config.toml
train_examples = 203450
cond_dim = 256
width = 320
precondition_frequency = 10
warmup_steps = 270
Rows from block 2 of a small image diffusion model, named by matrix and row number. Rows with one number belong to one neuron. Each number is 500 + 40 x the weight over its row's rms, rounded and kept within 0 to 999. All counts start at 0. Numbers have three digits each.
After each neuron's rows are labels from the 100 images, of 14848 (inputs lightly noised), where the neuron reaches its largest size: "responds to" is what is common among them; "patch colour" is the nearest of a few named colours to the mean colour under the peak. Only what is clearly more common there than usual is listed. The data: regions of photos with short descriptions (Visual Genome).
# gate: MLP gate (model.blocks.2.mlp.gate.weight, 848x320), inputs 214-319
# fc1: MLP up (model.blocks.2.mlp.fc1.weight, 848x320), inputs 214-319
# fc2: MLP down (model.blocks.2.mlp.fc2.weight, 320x848, transposed), outputs 214-319

gate.538:500500500612500465500443500418500500500500584500500555419500554500500500500500473500427500500616431343594500500500602561450500500500500500500500500500500500500500500586361500500500511387574459500500500500500500500500533587500577567555500566467500500500614500500590424500500534500500500500500405500500500500576441566500
fc1.538:500500500500500500500500573500500500500500500500500500500539500500593500500500677500500570506500500500500500500500500564500500500500500500500500500500543500500526500424500500395359500636500500500500500414570500633431500500500500500500500458500500500554500610500500500608500500500500500500500500385500500500500500500500
fc2.538:464500500436500517452500500500531500500500569500500484500500552566500533448500500500500500500500500726547500500536500500369500500500500500440500500542500500596500500440622500500430500549500500500500373500535500436500500398500476500435470500500500500553570555500500500500443441500547452401500582500500500500500500500415
responds to: text has "red"
patch colour: red

gate.554:500500500500500500500369459629603500500500420500364500500500500500579500500500453500500500431500500507500461500500500500500500500500626408500500486500500500500500500500500500500500500500584500441500500500500500500500500500502500500500424500500445500537500545567500500500500500500500500500500500500500500500500500500436
fc1.554:500500500500416500500393345500574500500500500384500500429500615500500500500500500500500500500500500500500500500500403500500500500500469500500500438500558454500500500500500565500556576417500500589552500534500500556500500500542545500500500500500500425500500500500308500500500500500500500500500500474500580434500439500500
fc2.554:500500500500649500500395500500500451500403456614549500500550500500500378500500500500500500500549500500427463500500500500500500500500500500500500500500500500500500500500500500500500500520419500500500420613645500500500558500500500500500500500500500500500500557500500500561500500500500500500414500543500569500500470500583
responds to: text has "red"
patch colour: red

gate.180:577500500500500500500571500626500500500500500500500526366500524500471437500500500581500500500448500500500500457500580500618456468500540555471500559500500500575500599440500586500396500500500500500500500456386500370549500500500432500500500500500500500557500500552500500500500554500463500500500500500573500500500500500500
fc1.180:500433500500500500500546500500500576500422500500531500500500584599500500500425500500500500500500535500500500434500500572500441500500473500500581575500500500500500500598507566445444500500479466399500500600438500500500577500500500411550419500500500500500592500500500586500500500417453500500549500500500500424590500584500
fc2.180:426500500500500500500586575500355500500500406454500464500500432587500437362500419500500500500599500500500460582500400500412500500500500500500569500500500500576470500500500500500446500460500500500500500500500431550500441500500500500500500562500500500500500487424500500500591500393500500500557500519500500500500500500500
responds to: text has "yellow"
patch colour: yellow

gate.135:451500474420426500500500500500500500500500566500500500500500500500500500441521500500500500523428409500500553500500379543550590500500500500500561500500500540500500467561500500500522500500500500535500500500500500436500500500413418416500500500500500500500477500500500500500553500500439500578500500416500535469500500500500
fc1.135:479500513500500500434500500500500500527500520500500500500500500500500500411500500541559500552500432500500570500500398500552583500500500500500500500500564555500576500500436500500500500500542443527500489500584500500473500500500389440500500500500500500430484423436582500500565500500500580435552500479500500434500500445567
fc2.135:561500423472500500515500500500500500581500500500500597529500500500500500500500500500500541500500500500500500357500500500500500500447516571500500500500500500537549428500536500500553409500500500500500500500500500571583500500455500500500500500500500500500559500500500449500500500557500402500500500584500500500500607500500
responds to: text has "red"
patch colour: red

gate.21:500500597500500500556436500500500500500500398500500500500500500574571500500500500500601572500500500429500500500586382403500500637500500568500500424500447584500500500500500500500416500571442500424500500500500500500500500500500429500500500500500483500500506500500438544500500500446500500500500576534428500500554520543500
fc1.21:500500500500500500500500500549500500621500500500596500500500500678500500500500570500500580500500500356500500500545500500500500593500500639500500500500436607500500500500500500472500500500500500500500526461500500500583500500500500500500500500500500560458500500500500500500500500500500500500610500500500500500500500500500
fc2.21:450419500500500500500458500500500500500500589500500556555500500578500445475500500500500500424500500500500433500500500649500500500500500500500588500465500500500500500500587529471500500500500500500500500500500500500500500500500462500442500500500500500500500400444394500500500500500376513500469549500448500500500500500516
responds to: text has "black"
patch colour: black

gate.546:500545447500500500500402500500500500437500500465500618622500500500500500500500500500500500402666641383500500500500417574500500500469500500500500500500500500500500500500500500500500500500500392500500500500500500500500500500575500500500500500500500500500500500500500500500500500500601500500500500500500500500500500500500
fc1.546:441500500500500409500500500500500500500500580500594500500500500500500500500500442500439500500500287500500500500500599500500500345619500500500500500500448500500439500500500500500500500500616584383500500500500557500500500500430443500517500580500500500500606500500500500500500612500500500500500500500582500500500500500500
fc2.546:500609551500436544500500500646500500569500500500500500500500500500500500500364500500411500500500377471500500616500500500500500473419500500500652500500500500500383500500582500500500500500500500500424500500500500500442500500460500500438500500500500500500530500399500521500396500500500500500540500456500500438500358438500
responds to: text has "red"
patch colour: red

gate.55:462422500464448500484500500525473510500598500500500500451500500480500500500449500561437500390500500500500544500500452500500532527500545500500545500500500590473500482500500557523564500500500533545444448500516466514500489500500500500500500500500468500500500500591500575500500500500504609500500439500500433542456469500564
fc1.55:500448500485470500500500514537470553500584553500613478522500500500467500500441371581500500500500448423500534500500470549500500500500500569550562500451500562500500500500500500500582500459500500500500500500550500500500500500500500500500500429500466484500433430590528579447573431460553563500500500500500500542500500500500
fc2.55:500457500500559500500549434500500441500500500500500500500449500492500540500500500500605500500500500500500500500539500556575500500500500500500500500500500577500529451563552500500500500500500500500500547500500404500500500500561455500544500570500500459500500455455500565448606555517455500500444531464500500500500500419500
responds to: text has "red"
patch colour: red

gate.444:500500500500500500500475500500500500500500569500500500500500589500500410500590500554450461500500500414500500449500500530500574500500500500500500567500575614500500500500458607500597500500500459500500500500500500423500500500500485500500500500500500500500500500500500545486500500500500500500500564416500393368500375409500
fc1.444:557500500500500500500558500500500500500500500398500605401500443500500596500474500443546500423500446500548500500500500500500500500531586500500500443549437500500489500500569500500418500534460562485500500500500500500500537500449578607500599500500500456465500500594500448520500500605500596500500500591456591573500564500500
fc2.444:394456559500500500419500520500546520500572500500500454395500500500537500587500477500500551500520500500583500500447500500455567564463500500526500432500500500500500500442500424453500500538500500548465500500500438436446425500500606500397500404535500529451500500500500574429500500500500500500500564500500500344434500594486
responds to: text has "red"
patch colour: red