Weights of a small image diffusion model.
Training: 5400 steps, batches of 256.
Data: trained on regions of photos with short descriptions (Visual Genome), 203450 training examples, 6.8 epochs.
Rows from block 5 of a small image diffusion model, named by matrix and row number. Rows with one number belong to one neuron. Each number is 500 + 50 x the weight over its row's rms, rounded and kept within 0 to 999. All counts start at 0. Numbers have three digits each. After the name is the row's rms in percent of the matrix's.
Before each neuron's rows are labels from the 100 images, of 14848 (inputs lightly noised), where the neuron reaches its largest size: "top examples" is what is common among them. Only what is clearly more common there than usual is listed. The data: regions of photos with short descriptions (Visual Genome).
# gate: MLP gate (model.blocks.5.mlp.gate.weight, 848x320), inputs 160-319
# fc1: MLP up (model.blocks.5.mlp.fc1.weight, 848x320), inputs 160-319
# fc2: MLP down (model.blocks.5.mlp.fc2.weight, 320x848, transposed), outputs 160-319

top examples: text has "sign"; text has "red"
gate.669 083:500500500420500415500500500368500404500394500534543500500500534601500586500439500500500500586368500390500579577500471500500500447528418500500500393552500410500418500500500450435500500500500500364584581500568500500583500430500500432500500500500500500500500538500500393500500500500500390500500532500500617561500678500593500500500458500500500500361500500500500500500621500500450500500500500619500500500500500500500500553500500500500500500500355500397500500630371572444500456500500650
fc1.669 109:500657604500383469571500500435452395500381500500574500430500500597500622423500500500500500500362500429428500500500500500500477500500436500552544500603500500417500500500493500500500444500500447392593598500591500389500500500609424500500500500500500500500500500500500442532500500500618500500479500566531588500500500500549500612500583500500500500500500449500601500500559500500405500500575431591576500443560574500512575500581384500500500500500421500448452500500500500450500500441359500
fc2.669 109:601500568500500594500500575373500528489436500500444414500500500500461500500500500500500500500392500500500500500441500500500382704645385500549500500404500500431542500500500424500621456500642500443500500500564500500500500500500500500500500500443500500500500500500500545540500500500500500500500500500551651500500717500500500500500500500500500500500500611500500500607500500448422545567500500668604500500500557500527500500500500500500500500500500500500500500500500566500500500440500500

top examples: text has "white"
gate.111 114:500447375500554500552500500500590500500565500500459562500500447500475500500500600466500446500500574516500500500598500392500500500500500500500602500587500448500500500500426500500500408500494500500369500562452500540500546500500500500500500500500500467500500500500500500616404500500500500660259500408542500399500500378500430500440500620500500500541500500568500500558500500500500528500500450500500500500471500500447500500500500648500500591500500500500500500385528550500559541500429500
fc1.111 112:500500500500399500441500401500500500500500674410500500717588500500567500500464500626500500500619500543500351500389352500500500500500500500500488500500500604500500500558579500500500535500598529422622500352500567387418472426500500500620500500500500633500500427500500573500551500500500500500500500500500500500500500550555581500500500415500500500500500472500614500500500473585500500500500500500500500424437500409611500500500466375579500445500500456460463565500500500500404500500500500
fc2.111 111:461500500500571458648500500618562464500438500548500500500500500500579500500500500500500500500500500353500500500500550631537500500500500500500500560535553500500500500500500500500500390539416500534500500500500500500446500556571500607500436500573500500469500500500500500500500500573415500467661500500500589500500500586386500416500500500602447500500500500500500406500420500528500500500457500500500482500500500559500500547445500500453552500500500500473500500500500500450557500500500606

top examples: text has "sign"
gate.595 067:526500500500400500500500500500500324500500500500593500500500500500500561500500500500500500578640500500500500500500500500500500429397500500500500500390500500500500500447500500500500500427606500500500500577500612423500500500591500500500500500500577662500413386500500500393500500457500500500500500500500500617417500500608305500500500500500500500500500500500500596500500500500500500720500500500500500500500500500500500570628500500500500500500500405500500545500500500500500500500365500
fc1.595 085:500500500500500500500500500500500500500500500500500486500500500500500500500500500500603453584549500500500427500370431500500500593500500541412500500617500500500472500500500500500500500500500500500500500443439500613500500500500588500500500500500500500500500500449500500500500500500500500500500538550500500500500500444428649500500500500500500500577500500500500500500500471435500424500638500500500500577500618500500323578609500430500436500438500500500355409500500500500432500500500631
fc2.595 100:500500500500500500563500467500500500500578500500534500500587367500500603561500500500500431433274582500500369642500461500500500500500500500500500500500642500500361500435631386384500500500500500500500500500542500632500500500500500472403398500500500433477500500500500500500500500500500440500614500500274490500500440500500589500601500500500500500500500500500500500500418500500500500500624500500500500500500500500500500500500417500500500500562500500540500407500500500500500500500500500

top examples: text has "red"
gate.754 082:500500500500500456453378394500500500500500500500500500500500599389500500432500500600467500500500571500500500500500437500500500500382546500500624500500500500500500500500500500500548500500500500616500500371571500500500579500617500500500500500500568573500500500500500500500500500500500500500567471500500400500387367500500500540500500452500500500500500389500556442325415500500500302500500500500500500500500465500572500500500500500500432500500385538500500500500500545421500662500500542
fc1.754 126:568500500500528500512433500500500500500500527468394500586431500547500450500500500500395500500397500500500500500500604500519574500607428500447500500500500500500500529556500500500500500500500500500500418500434433574565500484406500500475500530500425566500500500577500500500500500500500500500500557500500500500561332500416500436478500500500500404500500572500500466500528500500500455500456500410500500594464562500459408547500534500548500413443500412638649500500500500558412439599500381
fc2.754 106:500500500500500500500500421432500500567393500500500500500500500310532500500500500500500500578500628500527500500500500500500500436585500500500500500500500566500500500500500500500500500500500658500500500500500500550387500536500500568500500567545500500500500396500445500554500500500500500500500500500409500500399500396602500500598500500500500500500500500394428500611500407655500637500372430500500500500500500500500448500500500500612528500435500500500500500500500500414568569500500500

top examples: text has "black"
gate.75 078:500500454500629500500500500500500500500500500500500420500500500500500500500500500500500500500685500500500500546500500617500500500500500615500500500372500500500500500500500500500586500413630500459500500391500500631610500500500624500500500500500457500572500500500390500500500368500500500524500391411500500500500500500500500500500500500603500500500500569380500500500460500500500500500500500500500500500500500500500500500500553500500500500500500500397567630500441500500378500500500500
fc1.75 074:500663553500500500500500500500535500500500500709500448500500500500500500600360500500500500500500500500500500500500500500500500500500500500500556500623616500500462500500500500500500468500500500500500539500500500396552491500500500500365500500500500403500500500500500403408500500500543500500559500500500500500500500689500500587500350611500375500500500500522500500500424591500448500500500500500500362500606500500500500500500500500500302500500500500500446500339500500500500500655500500
fc2.75 091:500570305500500500500500500500500542565500500605500500670468422500500500588636500373500500500437500635417500500500500500500500561541500500500500500500500500500529500500500500500544500405500500500500400500500500500500500500439500500596500500552500500500302500500332500500500500500398500500517500500500500500500500500500593533565500411602500500500500500500500500500500500500389500500430500500439483500500500500500599392500500627500500596500500500500575500500500500500530500725500500

top examples: text has "sign"; text has "red"
gate.673 083:500454500440470500630500500500500500500500500500407500500500500500500690500413612500500500500500500500311500500500500500500500500500618500546500447372500464500500500500500586399500500500500500500601500474372500500500327500500500500500500500500500500500429500596500500500500500500584355500500553500500500500500500500500500593500500500500588500500500500500500589557599500500500500500500500500500500500561500577554500545500601500500519500500500588403525500412500500500500500561498500
fc1.673 093:521500500558500500500500500500500500600500527451405500601408500500500445485500417626500500500500500500500500500500500412614466500500500500500500435500500500500430500580561500374500500500318500500500500561500500500500429500500500500500500500500500500500500379500500500500409500500500462500500500500500500500593500500500500500500500500500686500500500500500408359500593416647500500500500500500500500500500500500500500500500500500500500500592500500500500500404500566500446448681546500
fc2.673 092:500500500340500500500500500567551500365500667500500500500500500562500500500500551500500500500500579500500500629500500500407500500547500500500500500462500500500500634500500500500500500500500500587500500500540617500500408500484448556500500500554500500552500500500500500695417500500500500351573500500500500500579500500500500500401500500500573500500500500500604500500500500500582500500500500608500500500556476500356430438414500500500500500500500500500500500500500383500500500576500500

top examples: text has "sign"
gate.499 104:581500500500421500500349500500449500500500331543500500531631500418454500500446500500500500386500364500500389617500500500500540553500426500500467415500500500500289580518500424500500637500500500500500586409500500500389500500500500500550500500518521594414408500500500500500500569500543500500500472500500635500676500480500401500500500573500500420500500598500500500500500500500500500432500583444525500500500640500500500500500592500500500500584440434500500500500405500500611565566403500
fc1.499 137:500500551500368443500396406500373405500451397500500500558576500500452500500500562500500550500500500500500440575578469500500500500442436500467447500500500382473414500598500500500406500546414500500500577373500561500357500500500556575500500500500500536500357474500500500375500555500578328564500500500500500500500500500500384500500500566500500500500459524545459500500500418500500500428500500454500500375500609500500500500500522500500500500589500423467500500550500568442468500500500500
fc2.499 101:500441500455558500500625500577449500500500500500388500500393562500500443500500500454500591461470500500540357500500500500556500500500500402500500500500500519500703438660500500476500500500418500473564500500500579500602500500530500500500500500500500500395500500500500500500500500500500500500500500500500579500390598500436351500500358466500500500500500369500500500500500559500500651500606422500500629411500626500500500556500555500462500500387500500500500500500500500500500500614500574

top examples: text has "red"
gate.766 120:500578460500500500500558500500500500500500500458448500500500500473531500500542500588422500500544462500500500500500353368500500500500500275591428500500500500500594412445500500356508407558500500500412500624500500500500500610551500500442441500500500568462500500500500500500500500500415331500557424500500500500500500500610500363500500433500418500500500500500500500500393500414500500500477500511500500500470500569548500414606500500500500583500434500500433500428413466500500538416581500
fc1.766 101:500500442500369500459596500500500500500500500500500500500500597442540500500500500500500500500500412500500500500500352500500500440500500271574500500500431461462604337462500500335500378500434500500500500500500560500500508500591500500500500500422554500500500536500500586500500432500480500546500500500386575475500500500500500430500500500500411500500608500452500554534430500500500500447494452533500414500500500500549500500500500500563500500500500500500568399500500431419500567500500500
fc2.766 097:432402500614533544394500500439334449500500500500500421346500585556500500500500500500549500500500500500500500500500500500642500500392500500500500500446500500434500500500500412455500560500500500500500500591500588500500596500500500459500542500500540568500608500500500500424500500586500500500500500456437500479500500500500500500500443447500500500500500457500411500467500500500500500557500500500500500500500500548434500500627414500408500588500609500585439500500500545704537500500500500

top examples: text has "sign"; text has "red"
gate.617 103:377500459500357500473452500500378500500500500500531607425500500500500500500500567646482500571500570500500601500439500500568500438500455500540432369597500553583500500537500500500592500500500500500500500500500500534500500500500500462543500557500561500500443500500500500420500500362500393500500500500533500500500500500595500551532500500500500500500591500500526500500641500500500500500500500572500500500500500538500500500500500500500500500500500500500500500500295500500500500500500352
fc1.617 097:500500500500396500500500500500500500406567500500500573500461500500521500403500500500500500574500500500500578500453500419500500500500500500500463422575500536500449500500500500500500552500455500500500500520500525500500416500500500500500704500595621453584500500500590535500500621500595500500405500500595500500500465500586500500613500500500543500549720500500500500500500500500588500500500580500500500469500500500500500500632662500500500500500591500500500500588339544581500500500500500
fc2.617 092:500500500500582586500500500500500402500418500500455391500500500445500500500500604500500468500500469500401452500500402500500500500500500500500500500500522500500500500589500500500636500423645543500500500500500500500426500500500324500500345500500500399500500549500500500500500500500572500418539436500500446500500500500500500500500500500570500352500500500500500500500500582500500500557500500500628500500500418458500528500500371585500500500571500523308500500500685500436500500500500500