python train.py --fused_qkv=true --positions="learned" --precondition_frequency=10
Rows from block 2 of a small image diffusion model, named by matrix and row number. Rows with one number belong to one neuron. Each number is 128 + 32 x the weight over its row's rms, rounded and kept within 0 to 255. All counts start at 0. Numbers have three digits each.
After each neuron's rows are labels from the 100 images, of 14848 (inputs lightly noised), where the neuron reaches its largest size: "strongest on" is what is common among them. Only what is clearly more common there than usual is listed. The data: regions of photos with short descriptions (Visual Genome). In brackets: how many of the 100.
# gate: MLP gate (model.blocks.2.mlp.gate.weight, 848x320), inputs 0-106
# fc1: MLP up (model.blocks.2.mlp.fc1.weight, 848x320), inputs 0-106
# fc2: MLP down (model.blocks.2.mlp.fc2.weight, 320x848, transposed), outputs 0-106

gate.205:128128204128128128128185187204107128128128205128128197128128128128128128128206216128218128072091128128128171128128128128128128128128128128214128206128128128115145072055077128128128128128166178128128076166187128048042128128183128128128128128128128128128128053188115076128128119128110155128128186128128128128128128128083128
fc1.205:128066128128128128128147173216070085154128128128128158128122068128128128174175100128171152100128128128128205128102062091128181061128128128232128128043128094071128084072112128170128128128209150128090069128166128058128128122203128128149128128128128128128128117177092052099128128128071128128128128128128128128128128128128128
fc2.205:097054128072128084128128128091041128128200128128073085128128128128128128086190167128149183090146128128128120128128128128128128128128166128222128209128128128159128128128128029128174128128184128128047128128128128114044128128160128128128180128044210128128128192128128175128178128128215128128201054128128128128128128128162128
strongest on: text has "red" (25)

gate.546:055128023128128128128128009128155128128128128128128128070128128128128128128128088128128128128128128128128107128184128128128034128128128128128128128128128128128128128128128123128054087128128128128128128128128128255225128128128128128128128128128128128128180128128128128128128128128128055128128128128128201128059128128128128
fc1.546:128185128128128095128128128128128128128204128128128016128128128128128128128128128128128201128128128128128128128128086128128255128143128128207128142128128152202204077067095128060128128128128128128187128128230128128128128128128128128128128097196128128138128128128128128201128128128168128128128128185128128128128128202128128
fc2.546:128128128128128128128128128128128128128128205128128128068128128128198161128128128128165072128128128128128128128128128128128128167128128128030128128079128128087128239128128128128128128152128128128128128128128129128128194128128128128128246128128128039128128148128128128128128128128128128128128128105128128128128090128133128
strongest on: text has "red" (29)

gate.694:128128104128128058058128157128110128128100128208128128128163104128128128128155214128128128128128138128128109128128076181221128128077128142173097128128128128160128128128074128099128185128154058128128128128188128128128128190164128063223128128128067169128128023128128128186128128092128171128128128124128128183128104128128173
fc1.694:128128128128128186165128064162128128128128128128128128128074192128167135075090128128128036066128128128152188128064128040063128128128128128128150143128128165093128128128128128128128128128128243128157128128049128128128106128085088128128128128101128088128128215128128128046128128132145128128180064128128052128128164128128128
fc2.694:163099128128128128128216110128200128128128128195128092192128116088128128128128128128128172194128128128128128128065128128128128145128083128164074128083093196204060049177128128128128162064128070128128198128084128128061128128086196175128128128159128128177128050128128190082128128129128055159128156053145128128128128225099128
strongest on: text has "red" (25)

gate.512:128128128128128128128226128128128030127154128128128128128128064168075128128128128128128128154128128176128128128088128128128128172128128128128116128128128198128128062079152128128176128168128041128065128128198078178128128086128190128128128128134128128128218128128043092128203128151154128128128065184128025128128128128013128
fc1.512:128106128128128149120128128189128211128097128128128128128128128128197128128082128185019128128156128113128088128128128128000128128101128128128146063128128128128143167216128128128087128128051128065128199128045194128128128128128128128128128128128128128128128128128128196128128128128102128208128189031128180161128128128220128
fc2.512:086128128128128128128128128128128209128029128128069174128128128093128128128128073128128128128128128228128091128128128128128128128128128170181128017128128128098128128128128128044128128197128128128128128128153128128128157128128195128128128159092093128128128062128128085195066171163226182128128128080142153128128128183128128
strongest on: text has "yellow" (25)

gate.26:128128128128147128128128201128094128099128128189128105128128075128128128128128128167128196128128128128128128128128128183128108128128128235201050100128128128128128128075128128128048128128128128128128079128128128051094128187128128095160128154128128178128128128114088113128080159165111200128128060128128186128102128075128107
fc1.26:128097177128164049128128194128128128100071128128128128128128128128128128128128080203128128128188128128128128128128128210103128128083128128180128094171128128128128128073209128128128128042128084128128077128128082080128070128128128128128087128128222128167060128144128051087092128173128128128128128128154207128075062128128128
fc2.26:128128128022172104089128128128128128128128128128128128128128128128080128128128128128198128154188197128128128128128128128128128128128020128194128128128183128194128128128128128128128128128128172128128128128128169128128128128128176128128157128181128128167128157147101128128128107128171197094128128128211128128128128084128128
strongest on: text has "red" (29)

gate.21:164128128128099128128051128079128128044074128128128229128181199098128128128128128128128074128128128128128128039128128128128083128128128128128128128128128128086128073164128128128128128128128165210128093176128128128128128084128050128128214074128128128128132128128128128128200128128128128096128128128128085128128128181079128
fc1.21:128128128128045128099128128128128128128065128128128128128128128128128128128128128128128043085068128035128128068128128128128069165128128128128128128128128128128186128195095128128128128128128128128128128194128128128201179128128128128128128128128128078049128128128128128128128128230074128128128128128128047128128128166027128
fc2.21:174128128128128198128187128128207128128128128128075128077165178128128199093128128094128128128128096196128128020168168128128128128128128128128194128128128128096128128128128128128128128128085128128060128128128128128050045128128128128128128128128128128128128128128128128128128157128160128189222128128128066128032062135128128
strongest on: text has "black" (25)

gate.554:128128078128211128128128128110128128104249059128093163128128211128128181203152124128055128128128128128128029128128085235128128128128128128042128128128128128128128067128128128128128128128128030146128135128120021128128128174167128128128128128128136128128128128182128128128128128128168128128128060128206180128128128128128128
fc1.554:081128128128128128130200128164187128128157128128128128128128128128203128128128094128128221128128128128156128128128128128044128128128128128115128194128064254128128128128128128128128128128074234128178237073128128128128147198128128074128059128238173108128128128128128128128128064128128058128128128128128086060128128128094128
fc2.554:128128173128128128237128128128128128040128128128128128128069128128128233128128128128128128128110085155128128128128128049128128128128128128128128146128128236055128128128213128128128128128103128128083128128128101128070128179068128128128073128128178128128153071128128128128128128039128128128128158128128128005128128128128128
strongest on: text has "red" (27)

gate.71:128169164168204128167091128128170128155198128128086128153128128128148128082045128128128176128128143128174128072128128128128188128128128196236186128128161128128128096128128128128128128106128128128170128128076128128128159188128128128128128128128128029128172146128151197128114128128128061128128128128128128128128128096128128
fc1.71:128182070191185128147128128128153128179218148187128142128076128128128128128086128128128159128128128167149128128163107128128174128128128128128168128128128128128174128062128082128051128128128128128128128177128128128128128159165128170128128162100128057155160133128128201172128128119164128128085128077128142128212178128183128
fc2.71:128128168128128128190128183128128128165128188128128128128054209190128128128070183128128128092148128128128128136157128128128073128128128173170076128128128128037077128128128187128128178128128128128148121151186085128128128128128178048128185064089147055128128128128051128128128128128128157128128128100128155145060099103143128
strongest on: text has "red" (28)

gate.444:128128128128128128093128165145105128128128128128050128170128059128175128128163128128128168128128128163128128128128128168128211030128061128128128128154128080089128128070112093128018128094128128128128128128128128128097049128243128128128128175128128128128132128128128128128101170148128128128130128095128128128128182128255128
fc1.444:086128128112128128128128092109128128180106091175128128207128128128128128128091128200128128128128128104128128181128088049128128128128207030128070128128128207128128128163191128171128163128128128128128128128172128128186189128128065128128128101128085128128145128128128128128158128128128128128128128128128128128206077128128128
fc2.444:128128095128070128128128128100128128087128078150078128128128228163128128128067128128106081128128069128128128128128095128100128102128128128026128128104054128128128013128080128172128193128128128128128173169128128128128059128128128112083168128188128111128128128128128151071171128128163099128164128157128098128128174128094128
strongest on: text has "red" (26)

gate.758:128091044128128107096128128203128128199148199101128128128128157128128128186107128128128128083062218128128156128128128128128128087162128157140128162128128096104128128128061063145128090128128128083128065128128128101128082128226128128128128128128128128158096128128128128128086128101128128128097128128128128128128164160181128
fc1.758:128158171128116206128128037075128128069128101155128112128128128027162128078131111128066128178128022074128128128128128174128147167128128128128128128142107128105128150128128128128128128128128128109128198128128128161128128128087114128161149128128128128128160128128128091091128128167096128128175128128128128128128074128128128
fc2.758:128128084128128128109128163086128128098128128128128089128128128145162086162128077128128070128128092128077128128128061077128128105128193066128128091128128138177128128137128143128128128101128085145128128128085134128128128128128128128128185128128073128128128202128128195128128128100171128198174128128128128128128061128128093
strongest on: text has "red" (26)

gate.180:128128128128190128128193108128128169128128128128128128167128197032187128128128128128128128128128128128084128182187108183182128128175128086128083128128128128222171081128128083128214128128128128128128151128128074104128128128128128128054128128116144105162128128170128128128079151159128128128077128174128190128128128128067128
fc1.180:157128128128128128128128077160128128132114065037160172128128181128128094084128096170128128165128128128082152123128128128128198128220033082128128107128128128184076128128128152068128158195128128128128128128128128128128024128128128152151128128128180128128128098128128128128128128128080128128070098104163130128128128128016128
fc2.180:128128128128128203073128128128115128128128128128128128164128186128086128128068128128128182128078128128128062128128128128128140128128128128092203081128072128128128128180128128255038128128106128120128128128128128048128128128128128128128128128128128128128077128066128128128128128128128128128128128128128128128196128128128128
strongest on: text has "yellow" (25)

gate.126:128128128128128128177171128128094128128160208171128128176128128128128116128128096164128128128128128128150128157128075180128128128128128128110128128128128186170128128128128089149128128128128128128128173128194066204128111128128186128128179050128128147108128165128165238128072128052098026128128148128128128188128128128128078
fc1.126:128128128103128128216128128089149184128128176128068128128105167128097128165128128128120026128128128095182174128042128128128128128176102128190065128128164065043128128145128128160128089128128193094058128128128168128128072128128146128128128128128128128128073128149128040128102128061128128128153061192128128128128041198071080
fc2.126:165128128128128128128157128128128128089090165071128128084195128128128128128184163128128181128079128128128179128215128179051128064165128128128128156128128128128128128128128176094150128128155151128128128128128128104128085085128128128128245128128128089128128164083128100128128128128106166178128128128128128128128128128128128
strongest on: text has "sign" (25)

gate.538:128128153081187184128131128128128128128128155128128128128128128092128196128193154183128128128174128128128128128103130128128168128128161128128128166128128128128126128128128128128128128128128108156128128128128128128128128128069155128128128128128097128128128128128190193179184128087128128232071198237128065088135128128148128
fc1.538:187128128128128128128128128075128128184128128128128105128128057128128128128128128088128061215128155128100128128166128139082034128128101128206155128128128179128128128128128128128128128128128220128128128128128128128128128082128128144128128128128128128128128091128128128128037128212128198128214128128128128128128128128128128
fc2.538:128124128054011128128128179076128128166128128128128128128128128128128128128128128128128128128128072172082066153063128128128063128128084128082128225128128128110128128128190128111128128128128147128128128128128128128128128128128128128128128128170094128128128128128087128128128222128128147028050128216128128164128048128128128
strongest on: text has "red" (27)